Rows from block 10 of a small image colorization model, named by matrix and row number. Rows with one number belong to one channel. Each number is 128 + 32 x the weight over its row's rms, rounded and kept within 0 to 255. All counts start at 0. Numbers have three digits each. After the name is the row's rms in percent of the matrix's.
After each channel's rows are labels from the 100 images, of 14976, where the channel reaches its highest value: "responds to" is what is common among them. Only what is clearly more common there than usual is listed. The data: photos of arthropod specimens (BIOSCAN-5M). In brackets: how many of the 100.
# convs0: first 3x3 conv (model.decb.0.2.convs.0.weight, 128x128x3x3, each kernel summed), inputs 0-127
# convs1: second 3x3 conv (model.decb.0.2.convs.1.weight, 128x128x3x3, transposed, each kernel summed), outputs 0-127

convs0.21 093:037110114044170076108065130092097102106113200121124160153124132116139150140120173112154154129107132148152121120129137185153140118121122146105106138079078133112164102116138128089138112137168138131158097097123139159196057104156134152101186143219115110142133187117128219132107155181110137124096134122138131142070166128084124105110101140079163123136151073097100090186120145150088104120099
convs1.21 111:152134148186124118148189179104108128140101082133135079106140142097126147117109089097144119124127161176083118152148153095122109192166080167157124111156141119121108116184116100158141121143071123102161161190103141149041170083079181127089061135057154162072094117158094042122102133147115045140159197175149154130122095152142123131118141136165104122116096125115137124093153126108121128113091
responds to: order Coleoptera (36)

convs0.66 112:134105161150101105163130097114147133129112090172114114148214153145166115076122165099124118109170146158094106100083177101096113079097100149110127109128151143103097108157137146141152109090143185164152127060129124152255121105198114109179177134113167107119160098097148148101147188181132121084084142102133127131172193144083130089110130071126137129131132083145118126103061075143144111111145
convs1.66 086:151170166098097120081085119176075111135093136104127178110072086126059172137166122144130135143106166167113159170172085125131137134138128145165105129134132149150162087141133138142105137141127120118076166150151087115041103166026133182127104148101100060114101117132106127148118088122087105150114085181118163091078140134168116151098099183131085063112105117130147045104095181128120138145122
responds to: order Hymenoptera (41)

convs0.49 112:143095138096112123128111132091134154131085175073127162106199160135156100089143123062091168092166088110156184107136144091143141123124135203128124114159142144160218109116117161188119148125158186136094085085121157134132117086061188119121120124118125159146117065094149135123166148101107172117069192119099176133126104149087100121093144062153174143119100089139165126100127169170156171110146
convs1.49 101:161109139125133169166161124140120139102192079198108139184125075099089110135150143251098064145063153144155128143119101163123120072118111102111105130084138118135082139176124094080093096130116137131121152146175134138152086139129148098134128183135099068040113111159090124093116116133119113186110176173093117112112129142112114131124109148102100084200155176155179119140113089140126134159118
responds to: class Arachnida (26)

convs0.116 073:159113078149149135178118156109113111177163109192167156149178170100115112153131147132092197124253139125115117146092167125123117138138122093146157125138109099161140118151134159108151076093137075136149111138144154165185093141120131095108148155101196122093142127098151090133162141140154146173076110067094098132188138103104069110113180094082157132095096119074072133119108107090088133091171
convs1.116 085:131098177085097120130150032117133107099079151117113119128054095194113114099122121097089045126046135091151095104158060108072145123113151107105091128143134202097118153121150128145152125121169138121146079137139112146110152095159149128143147116122034144135118111133119172171090098132182141130124106123151140123098155153152205153103096170160133159100161159160106133111102171165066126138111
responds to: order Hymenoptera (47)

convs0.111 098:122148126139107103139148129125146223187181086081118152165160181145147110132129111117097154139132130156119094117077037130119128141115092103086146168186169174133118192143175158074120101134126154082148190135146159133127144117119145116147084156115145128107133086126113129119080042115114148134146160119097073138115019156160142137140134085128090138155175102100168115117113108078152135169174
convs1.111 107:183114179049131154126125150164074092082104138173118131144133116157118111175142158163125152132094154102157164141131169151182150119140163139189139061125105098168183080078156112127124102154154139117153089116123128114125171120097085092102108081149171134157134100045113070113147140153158134042125122133157214087168154110150169151150086133137134105098150160132076125136116111111098081137074
responds to: order Hymenoptera (56)

convs0.123 095:136168148138088144098134128044090178129144076104136137112161182163133083113144105189092171165144110136159140122092193122152155135108157096158091217119187132174132152159121118133143105147151173107091110120135116101101123137168113082091123067108190127142094140154123158160106064117140125209147134146153119121133088170090089103125154061134144127131117045136095138128195153107094124116104
convs1.123 093:109126096114139139155092127185153079132108096132126108111132125118109172137143152100161048121084183123140152141158078155166157117109140121158157088151079125081123099119158159099111135134164092138187138162200151158121153044113163116132177133137063142126101121113120101093176169097124140086141088132155180172091121093150151169159102139115133161151165206117141130130145042199167140104177
responds to: order Hymenoptera (50)

convs0.60 078:152126129108071123106112149125142128094096145126086142163113121115144166128152152154150168172214204132164153144137131133164194135140084042084143156065150107093183166114128109140167103138130151129119142163148106157134113108146157160153137112104132100166234183096096151140155128152160174155102163090106155175106141097080085135102167147120145096094129099143148088181199140076131143103133
convs1.60 082:124120119129151175135167158131146106143106099090151145144137104123156082100170131120067068152101091084113137111132149086109083149158159159173155082178172125123099163174109099113070170158116111129145090113148110107099142100071079070116163135191122172101061083127091063107194134176070098097158097138147107177143137072137168128127115100141108138131186090101109175089120082164117098120112
responds to: order Hymenoptera (42)

convs0.56 078:145061167169121073058130130112089142140172084121147132146154159063095160115160156126192155153163152101173151099135117128099144160165114168152094115079145134136213115161166167135148106121177037112105121100160125182147125121129184128151129114157135129166188203097137145135125138143126106109103128118174109119138091127124115147114156163147143076134117126117148191128212197112138170127148
convs1.56 086:125138050118130156200135173179189148167090108104126107144073137122131093121147093123058153134129133131155125188132116132136099110124090133090184072159152120180078144140121099147084187163162146083143090140098116122171093140157088096133154098053125090141068074083109123151112093149135131109159131114102104165150125095110173101132082140113106154138143064124151115162142053110078111131178
responds to: order Hymenoptera (49)

convs0.95 091:096140109144081153098071088146138117137223131122125156096135117066126082133161136123099085163112120140168133103086114132133115122138143138129136185153157103106177128149106140123153173105130126127164060110126126103141106110086017181146139119090133204174179132133132135112190139148180124091153144145175107168120193116141149137139135136116095119079152106113060210103103108128117114056134
convs1.95 102:173162097109143101130121137148133161173106087199128120124080109119108132089100143121093160122147120133124124158152116129194140193107135110171170104083117166140137142096105078111155120166121153037133130196091158143141116104137169099146135140128153093062150079122097104159110154157132137145135091113101103068134076111132117113088081058117107097169096176148154061107106128168222180163134
responds to: order Coleoptera (36)

convs0.58 095:112136166101107085140163149149118173113091104128128144139179120197165141166143091178131083172126162141078126123113161104148111119126126109108079255121139074147138186131080127066105114109165149100162163140132147094148124134190152120147150114117127153117164141118074168088146138162147079138124108097130168117098129056122115091137072101077179092108129069125115127147179110082111116109160
convs1.58 092:153139118164097167166126174150091055188131122101089109108117113027139102114182126134060163098102118127117086154132103176100137119125137127149161028171153162103055125124154154067104153138180132122080092113124143107112074094112124137104100179079073135154151082178117056127149155065162120127118118152117132132150127150107115180143148147126089143090149166102125122146129113152118110109134
responds to: order Hymenoptera (47)

convs0.96 102:088171155148090189115046140104147090177123107089121133149151146096121078141128104143098121166173100138073104079117088113141208139099129108136163147107110099140081108113097102091127093141120140105112148105112117133133180141085210117119127145128102205139114156168180127141107131153151129121118169091095095131095060097110126073114102077122152175147147125160154049154085116108178170154185
convs1.96 111:139067163080136119128186142172114165136158172186157149149122092145179197132146147162141122137106130124123183177148146168140117135119113121117145128097143124122149172125155130152092121146105178137147130157192083138134107143149000113118139126156153136101107069141078148131097165193100163135141122144144166105169204140074143097132128158125158088120165128115116109128175133125087101174092
responds to: order Hymenoptera (56)

convs0.8 096:150152111084140161139126170102192175141104207120101120161157109141170099130119149116129052101135055162102146063127152069092104094090102103083086136173135092171183154110121116125193170139187125132176120154146182105129118126162113160097131067088107140111095097129106146136120102065108125157073197113167159071127072111142093127117100100137173145122146094111135150138111111137114094116111
convs1.8 087:119120199145118130142156117120095099101149091194148124162176143123080088149132112141093142148086131154134135148163070125132150190171143124091135121092106130135149099089140108057097077077076157109061132153108117202114070069079105136147097136082121103076175097201145135156124147139112080083147071100089143187123144122141106146148065155125122093152110140129185118086124175123121132155120
responds to: order Coleoptera (39)

convs0.103 105:116124135092116135131121103075105156093153068093193136175160137139167118158137118127109128157120081128109137112100125129087126183095128099101192158122153140100146129145124139113098107157135141105119085178145093080088118159066201091088173145142113068140103071146096161175148122066140110183180184182134098150108006107172128134124143117110157123143142132092135118134129145092173180155112
convs1.103 086:145108114162136126142090132112149126164162202108124139171130191102119098158106162146145130091150128151121159150143146195137173120146110135145106112115117197190112144099114079085151133149155151121152093108147133128140169112153000123199147103122166141112134141063090112095096116169114140110144107107164121133158133109074114152174192177170117136075129115111103094189183072132105078146160
responds to: order Hymenoptera (56)

convs0.121 094:155160118096147122136124136113120122085240127067174120166169209145143137176096123123158163141092099145204124114089126158107172098117161105113121076130145121086143132133104094105113136149123115149148147127129087118117119154132100136118151150095194158153039124123094140120109076124129091110150155150175126150172053161158103169147139107134107151085107106100071119162192115092085076080093
convs1.121 089:146112076157072123111181170156166155161073151121092113092073091121121069130130095111176062130128193116109132214140137156207068151156140117109111077132062127106086093148184158135071168120130142136144132152181151108142138146178103130168159145132137110142132146152166106118137132087137109081114106109108123118108178168149130093142089111107100176124137133129104154069053160135112073133135
responds to: order Hymenoptera (41)

convs0.12 093:195152065137150137147157141135158106207105113089147107120174088093129045196118150171077104154143138159122112071071126108133133112128107123128137115135123143134166164081161099136149191172157139159166170191143152111206138100093094151115075136141129127109091099055135177088159103059108104195135079128103149115109166161134147144117157111173080119129125112113113111101153146137124122128101
convs1.12 094:103123192132103108141099138089172147059141131123119135143048181145087107141122132108115162117162141070127135164146125117140155156106145135148161084165153091153163142161106106145096079160146143060120085106147135082065088115112159108110125133169141093122168139161183086135102158121142123072114122130138081066131092089157146127073061088120110153204132172150133185143043126150149161156159
responds to: order Hymenoptera (63)

convs0.65 076:140175197097166095134109168085095191124165137155117114196143170124191145183131122140161159103154156085113112097154137151072137201129167107174178133117103139117104110171072147179116060082108167133174096122161100120079132170136106112099135121115127047143121191117112162084092129115120104141118144166200128090129115132153124169141149151139131171125077104134149098130136168123111118165179
convs1.65 087:047131068131084143105162097149102070132107113136128158137081065134104112101124128084092090114141123197126148134162077154174098078128112170133122179138147177108119127118109131065141189113182032110172139052109127190167138119152125164142149120147105136092162113151093092139135121138136128109154092087107108144115163100133128110117122117084126084089173169110123173157121078173084100086128
responds to: order Hymenoptera (53)

convs0.77 108:113165148133108166132159127068130151115108125082112148160171160202192166127114115165191178160168118172155097138095123100071115152115120118141096108119098096111155081074157149147120113109180102095163085166132133136082140103095144104086157072131102078093145145115087077135151098114121105164167146198144132119107124121157191135099143125127102158151193114131140083119123163194071102182189
convs1.77 102:140117112169106094099114164147114081137130161081137172105102110092102113098142134132113053111128144158122138162172149181182165103195161108140139117117151159079106134158146148095082090104086124103111148033214159070123124171128098118171126108147116155170136184177123133108081110162189100134108138121113133113117127131133085167118120097140099119057099145104083196068154112078155129140095
responds to: order Hymenoptera (56)

convs0.72 082:132162109102127081076125190098115172122077121150145177103145190150118103123129122162136187132212219234074121110093139116105142082117105082161114123150155134103111141186148143092128109154153114132140091109106131135201127149164118148087132151132157083122162139150111128129125154113095119107114185117138154114163168143096125068107140114109164118106116102131147138067140068096079115106057
convs1.72 094:137149092142120149102129103148107083144118151123066126108114053100112107044111101090117064092064126104141116186188116152131115131150086190095162115121123074123126142094116119131086108124036085104118142091142166144048167158098108094157094118137123188101134082154174116089160103136130093121179156129124059133110160142179124186130139093160104138107104104113176093108129122144133096160142
responds to: order Hymenoptera (46)

convs0.113 077:056141144119101134121094137150137107188152155107134137135178207083102127179088118176107215127140144111153122113108149204095127120120114125119096165133173123140095108168138152128162077119135187118187132194128119099076112104071179149156056087092177122121069121065143138109130109123130143158120163101109114135158105128114163169121141153156149173224133135140135098158130108105130170126125
convs1.113 081:180137083097122144112125060137100174077102155072130180162054060131097149159167127126096048163129106199143118134120136130142142107124155082097120133114114160149166146115140126120088163113081067066093142063127092145134147120172075116061112099182147136118125172114105107120103094120095113124149145097107134095082142106163125123142117128141138155083108180142169159070168112071156110092139
responds to: order Hymenoptera (57)

convs0.67 089:077100124119117116122081071137159097108115110159161190192176169104188136156141135100177147131162181140070158144115126167080144056094150099134160164102175118084104090103136142110140066117173094097152120090120077090162210126096109129161163101099071154143159148076145118126132139119130126141125099133148139130137175190127142118174147170135122123104167123112090120112214168143092143162131
convs1.67 088:126127146159142131137153155149114136161097130036107109090096090120135111125157177151089093157121139203087108139104127143153144153162114122092125099188113102070083167157099136137111148139097072082145088106155101155059084134185146136097108099145088166172078128205116110131143157137169115109177076120142131117143143091101108087102056125102088146103141173150130187123104074110140160074178
responds to: order Hymenoptera (42)