config.yaml
arch: "unet"
crop_scale_min: 0.7
rotation_deg: 5
task: "colorization"
activation: "silu"
weight_standardization: false
residual_init: "none"
optimizer: "normuon"
momentum: 0.95
nesterov: true
batch_size: 128
Rows from block 4 of a small image colorization model, named by matrix and row number. Rows with one number belong to one channel. Each number is 128 + 24 x the weight over its row's rms, rounded and kept within 0 to 255. All counts start at 0. Numbers have three digits each.
After each channel's rows are labels from the 100 images, of 14976, where the channel reaches its highest value: "peak at" is the part of the image that holds the peak. Only what is clearly more common there than usual is listed. The data: photos of arthropod specimens (BIOSCAN-5M). In brackets: how many of the 100.
# convs0: first 3x3 conv (model.enc.1.1.convs.0.weight, 128x128x3x3, each kernel summed), inputs 86-127
# convs1: second 3x3 conv (model.enc.1.1.convs.1.weight, 128x128x3x3, transposed, each kernel summed), outputs 86-127

convs0.45:146142119072166116122116136157135138132154117168172130131127108140170101122132150120134164165100131091126141134128088149132136
convs1.45:142112123143116176133194135114133107149110130125065158119112170126158104145078148142094097138121137107163145169144129151147133
peak at: top right (40); bottom left (32)

convs0.42:068106148084124079103135136151108130191117104124107146126129152086102090107135109108110098153140107078101116177055118120140118
convs1.42:161081089087147184121151099102134133143094127102144089120102152152130122160152172158144111154103141106161113110117136149129153
peak at: bottom centre (53)

convs0.56:097148103156109122132145114069102100124103121122132128125113142141178164062116137099129112065120098093126113155152128112121118
convs1.56:114146121131114169135112124146083157108123126112119136098127137145085153159123091134113154170117130133138123112182140182128117
peak at: bottom left (33)

convs0.10:085116120121097108129127147146130190139145148156120126144141127115149138183146131156121150129118159111139090195143129116118103
convs1.10:110137149147150092164186185171109124151171125093153139134157129141157128145137143096166153133124111127074114152157088090117133
peak at: top left (60); bottom right (34)

convs0.2:165136130087144142116105136116144103135156115159124140123154117121081128142136125147102141143140161113147147087154096162147133
convs1.2:125135141102146110135153127151120121118087122135128107128111104154155106091130128153144130165089116123112127136134117154125127
peak at: bottom left (31)

convs0.9:127121156138106146153110147202137119075135109168157116120131133123122115146128092145090141167143130106086104154136116091129086
convs1.9:107184140110135098109167120149153120136120130078112112136131120129138139105093110115134158101111118157115123125160106130163162
peak at: top right (80)

convs0.91:160126134119124098144136120121112120148142190119107126131146107103123173110121147130135107064159120168158148103134148122136129
convs1.91:131144107129163151149121119142145159125136132125157152166129131163119161177129099133108120109187134136125119090057112130162130
peak at: bottom right (50)

convs0.50:137133141123132142133135105152142105139112114135140102123124124112103088094122151135130113099123133149150136124145130141123138
convs1.50:130185156154188079139170139155114086089124102101122115103121119120155129126126104124078134137145116100076127097125113111095095
peak at: bottom left (72)

convs0.124:114149114102089110147141132081168144133138127152123169154139130141144123114165146154138113094087112166140141199132163159136111
convs1.124:171111172148170142123100119151131120133078119130106122159108109111159143140127134099094117151171187144144038088095117098165081
peak at: middle left (31)

convs0.79:180113154163155130133145102156123102134118148141141118144101113126130116116114106189154137115148123081102148103076120090123075
convs1.79:121131159110123146137134126138087162112160094109123126122129130156136120114124132051123120124096124126112085162113159176163162
peak at: bottom left (40)

convs0.54:147142174127145142165136128152111095124147109111151131113139104139114208115116100113124117083110139124115140133137132125141102
convs1.54:122146154115112133097099100089170108113126127102116124134142128129104122143149110113128149127140087141072097105137071103155115
peak at: top right (68)

convs0.26:107125117108139105130181141157131194149141127130122128144113121107109141137137142157148120160131095140139152167148086122144147
convs1.26:100081113150074106113082118124119108089128135116132100095122142117155128123091126126115186112103128147175102108107182099106088
peak at: bottom right (64)

convs0.22:127102140133123148125112125128117148123103113157133131121133131109107118136113112117121168158143137092104111097124113106153144
convs1.22:127141184133143093112106140139084113161144115073144134124139129130118149093133127112154109104093112131143154151111143127118156
peak at: bottom centre (31)

convs0.99:115103122106109159135150132103172218129171134150147123117109114143093107170130114114123117156081131139073147132158140104114128
convs1.99:159110178101131084136097143130105099119092135113148140115113165169158142134146127154125124113149098133142135121162106093101104
peak at: middle right (49); bottom left (30)

convs0.18:118137144140129105165109160148131146121117109104107130108119101102093114200139124134145142148137132105165117160174123144131127
convs1.18:114100113130149098094110134111134122136111140105147114150146109100136136122091120119140158125122081134090146143162097116114144
peak at: top left (57)

convs0.39:149121101102120139100108127085124137114102123166121105114125152108114106142143130142125117192128139143110124097152134133092138
convs1.39:086140138157134155157177119101130128123137127117134126145079161107130129121087121149122091121131139091136145200113103149132132
peak at: bottom left (49)

convs0.69:169139140156130077155183162120101074132127113071129110114119112113155170125133113088152121093138114126153169119104122094107150
convs1.69:144099115087130183127105092140128073112155109139111155140132139161113109117120141130142112124107141126146073128131168146109120
peak at: top right (37); bottom left (34)

convs0.71:122123125119115144118158124147111113134125133077087118147152146125099130099135115144149126151122142134109133131137103122099147
convs1.71:142078119147150092096140123149056110078117112162131115129114091168123133138102144124116112116131082125166116151107130127136131
peak at: bottom centre (67)

convs0.89:105115139106141096136105114097131153157088151162123161109132127113140102145130109076115101103163109145127148117119160137172122
convs1.89:133120136167126157137096168107136160114142140122109094144152147103096133138150148139133100121166171141201139136147173134114202
peak at: centre (25)

convs0.28:098136126141134136145131133098094135127108097147119130128141101107100126169113140122139111128141132156116130132127096146151139
convs1.28:103142134149127100116104077095135122100100126116147090107092106128119115109096085160108164105090082129146120125103152094120125
peak at: bottom right (52); top left (31)

convs0.41:135111108154111119131131120166088138140119154169108118132139124106125153117123117153133109167126125106124109128120113173087105
convs1.41:091110101078118091120149123123117112129132114110150117121129135101130093107130127141136116083124121139119112174086113103123161
peak at: top right (64)

convs0.8:117121144142111111130127109123098145154120122151160170122152138129091130127110089140082193158114151097107142173091101111167072
convs1.8:137116105131131115136097128141136158160100130090150130150135168121135148138133125124192140128136105135134125139132113079131160
peak at: top right (68)

convs0.32:085109138102134108096127102171096134148137126159090165122109119156117118117153142131138148117131164149151106152140115144132113
convs1.32:110163114151120178127192140143120130142149149115116094154148131123147109160134151146118082157095153113128137136144106121170197
peak at: top right (57)

convs0.37:166139097116099120122139138112123165169130143255113169133157125147148114105134106118114103153110090131143110136109098152129110
convs1.37:113105176131115116110134130102131112125149093063170123163116117136142118150203149150131107133092129118132127172153147105111164
peak at: middle right (34)

convs0.29:149143121139092163144120129133147142110163131131118143124157138106093137164121154175144141150096125136140137103154136146150116
convs1.29:103123151083115092119131160111113164105095161098150118145154139115157130095157108091133130135141147129124115156132125110163099
peak at: top left (74)

convs0.70:120133154126159110142200116117140118157158125144159144122085128124114169091124116155130127188160101138106113144078071101125103
convs1.70:129108121127121117122105125180079144103116120109123112138141086126132119107155132124134125125061145110146140115080193197096137
peak at: top right (34)

convs0.120:137132134146082153130124136127153172143073110112109146122138128139129142143139122199123160087120141141149135116130199139150150
convs1.120:112163112110212115155119108160155104151118114081121144106101122138124151140093134076121123111158117139149093145131069105162141
peak at: bottom left (36)

convs0.76:144121128170131152139136117131138071165147084141108139120097127110102103098142115167132095140096126124080128120141138121103098
convs1.76:101111106098150074130136126119081122136126120119121099142085124135121103107148102102125116126091109080101115121095107139094132
peak at: bottom left (82)

convs0.46:080112170063132084141129129090122136150133099131141149151098131132106152145119135142122123150107148120106158130189117132125135
convs1.46:108132100137135131138112147130148143126137140162158150142163152142163110128152135169146129111149103162153191137129150094148159
peak at: bottom left (46)

convs0.123:149140158133130131129130107145138173101126095192108114140127110127103131167140135156121146115133119109124127186095155122104121
convs1.123:102113086141121096162125137134145120158101121080092144131136099118121139088109157122148113131109103123137112084115084136147114
peak at: bottom right (31); middle right (30)

convs0.5:132134123116166180107113118156125108135110141125131173143131129112110123151137080137125096148100158159107109139182126151130157
convs1.5:087166157135136119160166099127148122142164122140161128132089101123141108088162126125090138082156107108105138142151139119133097
peak at: top right (51); bottom left (37)

convs0.72:112126111117131120135113119131125099118171079133112091149144129134126116135153114078132135112116098117146129086151109137119142
convs1.72:129098142080137109126107094151142111106138136144154135117157157137101114124132151122149116146141126118125151173154137098151122
peak at: top right (41); bottom left (35)

convs0.100:134166117124125116141125149081116146124122104191150143122129115127176131137110116159152151138102141153161137149148168104177100
convs1.100:129097128112116105088128100107137127147154125125159143148107126179110118123178167167113102145130074160110092104191119120103119
peak at: middle right (43)

convs0.49:167109137208101166154118129140072116123106107114105119109123120094137110135103127135109158134117104108159140117095140137145098
convs1.49:125166152115156124138161102125108121121138107093130105107111124128121120132113100052123153094131113122099098155077069077137105
peak at: bottom left (47); top right (32)

convs0.87:131108177116119108127131138136131108127129107082126114149107126092146132111101139137105136134237113079120127143097112147105154
convs1.87:132119116168103161118134118128095157113133132143089117081133087153131112116130138125149123189128189152132167114112130157154137
peak at: top centre (28)

convs0.83:122140147085140166114125166110134133149139184167127148139151118131129129111101104093104114121157114108109122131107116155153148
convs1.83:128105127150137116138059119100084126113130108119108099110153091116120127133145159119153100134128139087165120097085131133126204
peak at: bottom right (52)

convs0.112:148132143175099099137092101112124149136094107139122150128125120148075113154130124091147147175150140132140094111122121123162120
convs1.112:159139135151187146135162156134109118131118129123117149133132127163135115124140132152114131084105154170135151156128167130161156
peak at: top right (51)

convs0.102:085153144098133125134146132169107139144132132125125128111119114101194113106132115087146113097123124128088093139178103087130103
convs1.102:163129112106143138133124148178113096157123132184124153137148129122137123114116104172133154155121137144155130105185159144122140
peak at: bottom centre (30); middle right (26)

convs0.74:123124108094134101168216144144125085109146082096100115136121118094141156053097132110120091081138088148166106151091131116104142
convs1.74:143103131117109189124088122123111122140153094152106122109122111094103104160129143135130137122100195123113127106130145178113097
peak at: top right (41)

convs0.107:133126097152151090116139121146100110139144139136103120106125102110135150151145114155135141144128168136110101126124121084111100
convs1.107:129126175081160151127167094124131136109139101140134116150108117163109126117118126134134133136139141099100111080171111181120163
peak at: bottom right (41); top left (29)

convs0.95:117126155148114135145117136159127129128099174129128105116150116085130133121081137144111129119221099148125156127089108165174113
convs1.95:126123106125114155120131111127081161099113133145140148137134092145133152111162130092164103169141201133122140111074077141148171
peak at: top left (36)

convs0.59:144136088147130120119124125117132157142108140140141106142137117125135196112115140108136123138124124155110112126087140134147138
convs1.59:127130166099107165122147089110151109120143119114165167127103102161136162144140153134135104156115158087165128108132141138100108
peak at: middle right (51)

convs0.126:122135098150114131127117089091108090119123110192133143110087136092133121143115130142105156153112132159118130170126142156137119
convs1.126:159102156138153052151141097129132145129107094123192186099126139156128156143141109134121149101161137139100113156123130086151099
peak at: middle right (28)

convs0.58:121151147120115126116123119093108117206107169115185166140146138105111166077126129123143079095159105118102096146125166125109138
convs1.58:116168108153146167134168117108162120103185114115154138157123133182106133144145166139101122112089106130221158102119142127162148
peak at: middle right (69)

convs0.12:146106139131114111146143122168125101140094093135118169131087139126138126176159108140127110182108140113129116129151117156139128
convs1.12:141095121100162129162156119127150107133084122116116134123134136132133129125149119100155130110155085137090150189112159126133144
peak at: bottom left (82)

convs0.13:109093151109123118149132109124146107135138164134141110132145108104155142096118099131112148101119102137119120146079101109137113
convs1.13:127141104139085162136137160181160118118088133107105131082125137120129126132123136145145126126117120132142097135079133149153117
peak at: bottom left (36); top right (34)

convs0.86:166108144148114134143120144127105123153119146089131094100117129132133154095124144124133125121172174113150151117124120174112158
convs1.86:127125121147106160113151117150102112110108124150129146096134138134145160141087130113127107115152157140143148176070112105134115
peak at: top centre (34); bottom right (30)

convs0.19:143126153150129082124151113148094126139134131164187170142170114124191108132160121100082153103159113119135124152136128115130144
convs1.19:112131117119119128133081185130116132122156184146128094132135113137142152114140142137176112141094110132174165103097141103103148
peak at: bottom right (71)

convs0.20:104104103152121084159119158150085126091108112065139125116171107120141129175153170127132165097147116143183147122149143144122135
convs1.20:112128129146147127102164130124162133126147160174105123143166120090107115118095047156146125102131161119142090139130131111149120
peak at: top left (39)

convs0.82:136133116136138157121147135128063104143089185124153125118121094131136125126121142147155116100132112124158158162124118101159110
convs1.82:117122150135094127128118137153137148116121155136132104137149169138129152125156158118140104127205178113132134133105106160177174
peak at: bottom right (68)

convs0.110:108146136136153096105146128131134101096125143143111083124146114104140155143162138154138113120106109138130142186165137121158112
convs1.110:153097145102105159146126113100137125139142099126118132139129108129115114126095105149135142144148142119128156105116115160061160
peak at: middle right (32)

convs0.65:140136153097147149150152154104134104128155120081132108101173161101122123121135112131124117167126112113056120123109077126135107
convs1.65:149094145127112116136130131168100162119146131155128154138141162132099089114128105134126144109093123130187133103116139148115153
peak at: top right (43)

convs0.77:131116157101154138117141142141118075146147105146150146136170170114137137131127126095086116143146135128108119120140110115137111
convs1.77:125101111111130117145119128111139142146173131148153146116101119141128121155161108121157136129089131121136176185097143146126128
peak at: centre (32)

convs0.66:148121157103122109150136144106140158142163131158164147130163126119091128097110095074135106126140095141143117142090125122142120
convs1.66:121097072140117159132087118120124140125136128126142126130097151173146099166189115169097134177083168106145111114121140066131142
peak at: middle right (31); centre (28)

convs0.106:142112181172176079085141114167139152138147133111123134135064143136140131142119146143131116090144140130105157134183140125128130
convs1.106:150136083086093149134142132121130125093129105146150137118118173159120090132125105118150125132161142102122157083180137157151169
peak at: centre (26)

convs0.104:109107125159166095124142121129154106139149172146148114118187133156143123103151126152148087164092164170104168098096155144134151
convs1.104:109124102110105138136118100100097127116123108133103110140095124160115135123125164124122149123164123082185126134178137148132124
peak at: middle right (26)

convs0.57:088126114178114154112106125080119186121137142119142119117131132142119209110114123138135125131136162142119107090159121086123111
convs1.57:105158139059149130141134137123197098133121143105122111121115110101121127108152116117115132107071095109111174137133099139118105
peak at: bottom left (39)

convs0.115:164121182123153100128130135122143113122111124099125100128116136099123087103081118100139110124167134122125164190117127116199109
convs1.115:145136124140127188135147099155136158143123139172136162139134140122138131116146165155141135146149152172178123107061161125123123
peak at: top right (59)

convs0.62:136121145130126100144125121148155139104160143131170140139118127102132161124118145130089123139083113099142137103126140112157108
convs1.62:101132093139142122094150083093163151130124157112101123125120112174128095118135115130114106158110149148172117130122161111072147
peak at: middle right (68)

convs0.111:090145144141137143142184150109117170143108159118156123161135110157160120127128128165183122154114140157144126152173102122154138
convs1.111:143145121101128110134121156125127102131137146145120104118117144132134117123148151128097148132123118166150139093230107145108140
peak at: middle right (27)

convs0.117:103142115151109113103130126154152135123128183107125108110150115113132177159115135172128135146070156142111124146132136152117125
convs1.117:140108162156152115112150143106167148151104120148109147106133152094113105136110134122116097081179132123163120140110110117151099
peak at: middle left (51)

convs0.103:085162123149160120135131138132139144094162138167173128122133120146165128147148113118152137129125144128119116135180132077112103
convs1.103:127119118093131111113170103137139112154115148138147170120098120121130088122111119153122113170105109139109120117199155152111172
peak at: bottom centre (34)

convs0.47:091127125137135129124137135105128128114129164133157127124145125129132154155134119130146107204118158151121161138157139172086151
convs1.47:105152145107108139127151096100141145145167131133118111149122103091130137129150147168110145135153120104168165149132137140153146
peak at: top centre (45)

convs0.43:131155137137134109136128144113133136157099099157076132120072142112143078094128117162118146177133130134113101160124107128112075
convs1.43:101108079154119134118150085090082129102135111131149101132144105143132097147143174167166121114124156124120157154128126133148166
peak at: top right (68)

convs0.125:099135132170136113152127122124147118118147171136105152097149103140143152114113116199163135125150111161136151179079134162140125
convs1.125:158154145144117112145125101129137163158080093144085118147109099124120126122133144095084105140160183145124107068124139090174116
peak at: top right (41)

convs0.25:158122137141082129114144114181123137155153182130177147133140175176121138115161145120129166151107113119123119183145130102176133
convs1.25:119158126121123111134084127133116133181206146142165111194129077133171187090102144097117132088132099111185101066089159109150099
peak at: bottom right (83)

convs0.113:131118095161111120111122121108096070091105154102155097122134111096142167126074118079137109105130147132091101079156111097108110
convs1.113:146107053174071136163130134142130156117118111112069098080146129158086111134131121169100143187115152124095124142127116146109123
peak at: top left (59)

convs0.114:121140155145121082109149115130180108120106115124120137127135104116096118123131137130154105114133089129098130117142132142134147
convs1.114:121117104102128149144118145137138129133085121110074136144134134118142106141087131153072160149140201162153074117132101166131104
peak at: top left (42)

convs0.68:131138143111127129145113131071163091151134123127145178120156131122140167112121131111141091125181092173136150131120145182152132
convs1.68:114154112107135168125111155138113169181152153160095144128153126106104121159146102126107147159117159138175139121130155106128148
peak at: bottom right (48)

convs0.122:133147098153085147129126098142132127133158123187146153138121125128102107131117126154113175156099083148110113149148114152120135
convs1.122:138132195157148079125110071090143117146101097096117137136144137176145083148125132084123117103154143125081116136091156121139102
peak at: bottom right (39); top left (33)

convs0.80:142138121114138147165164140120114112093121123107135098145125119135088094104109127106154121121158098117132110109155125144120131
convs1.80:103098125113154090135129158152134142162107126111120138133148117107141145078097109083120151147145168130103133112099110102117151
peak at: top centre (37); bottom right (34)

convs0.90:164096133135133161152105138101117148151124141158132131139129140156131173112129126129103101116147116126110106117110118151132126
convs1.90:093130146135113099095044150107119135125119142102146155090104146119136124137133140079142130096152135108140103114126096100109159
peak at: top left (70)

convs0.33:132124136141082123181122141091188156144157152130107144131122120131129100175139122133111142144090110106113149152141142109172120
convs1.33:173130125086148191147113074132105130113097134136127104165124099140161137141146155146110110169164190096144137119093133099127156
peak at: top right (40); bottom left (37)

convs0.60:150159137159117130103150126114173130095143123120161133139125145120125150112106141133096112110101105106192119143108143093149189
convs1.60:133148119127134145103098113118124105149127123112136119129099127170144156165136160100128100151135133141152136071123157159112107
peak at: middle right (44)

convs0.15:139165121125126113148143127132126081136127082128141130116110125112144103128126110167100133140123119121144089143120097123157100
convs1.15:119128150105144096112150117167100123136111116137141129133130097140122112122125130105108132121143098147121128118077108118139118
peak at: top right (46)

convs0.85:122123112108183140118155141130112164137111193136103108130130114129133093127129137129092136117173100142136113166107123159147162
convs1.85:127110118128113143123099148094092134154133104096125122123148110096127130153139123123136126127155138105182129115133149103132187
peak at: centre (37)

convs0.27:127152131141118115154135121076116143118132131130153141134115127134134139120119130146123127153089150147180139111161135110076140
convs1.27:144118129155121109141106110122146133119135170141169131126155122107141120111134152139186189103143086161102152126117116138152119
peak at: bottom left (51); top right (39)

convs0.75:115119136096134099143147132159149112107166117118128077119120149112148149182154115119102118094144117105099105091138080101130101
convs1.75:123083138101128136109153112178152131111128145133124125146148158133103152112197156133146103191106136116136152095118167163118124
peak at: bottom right (50)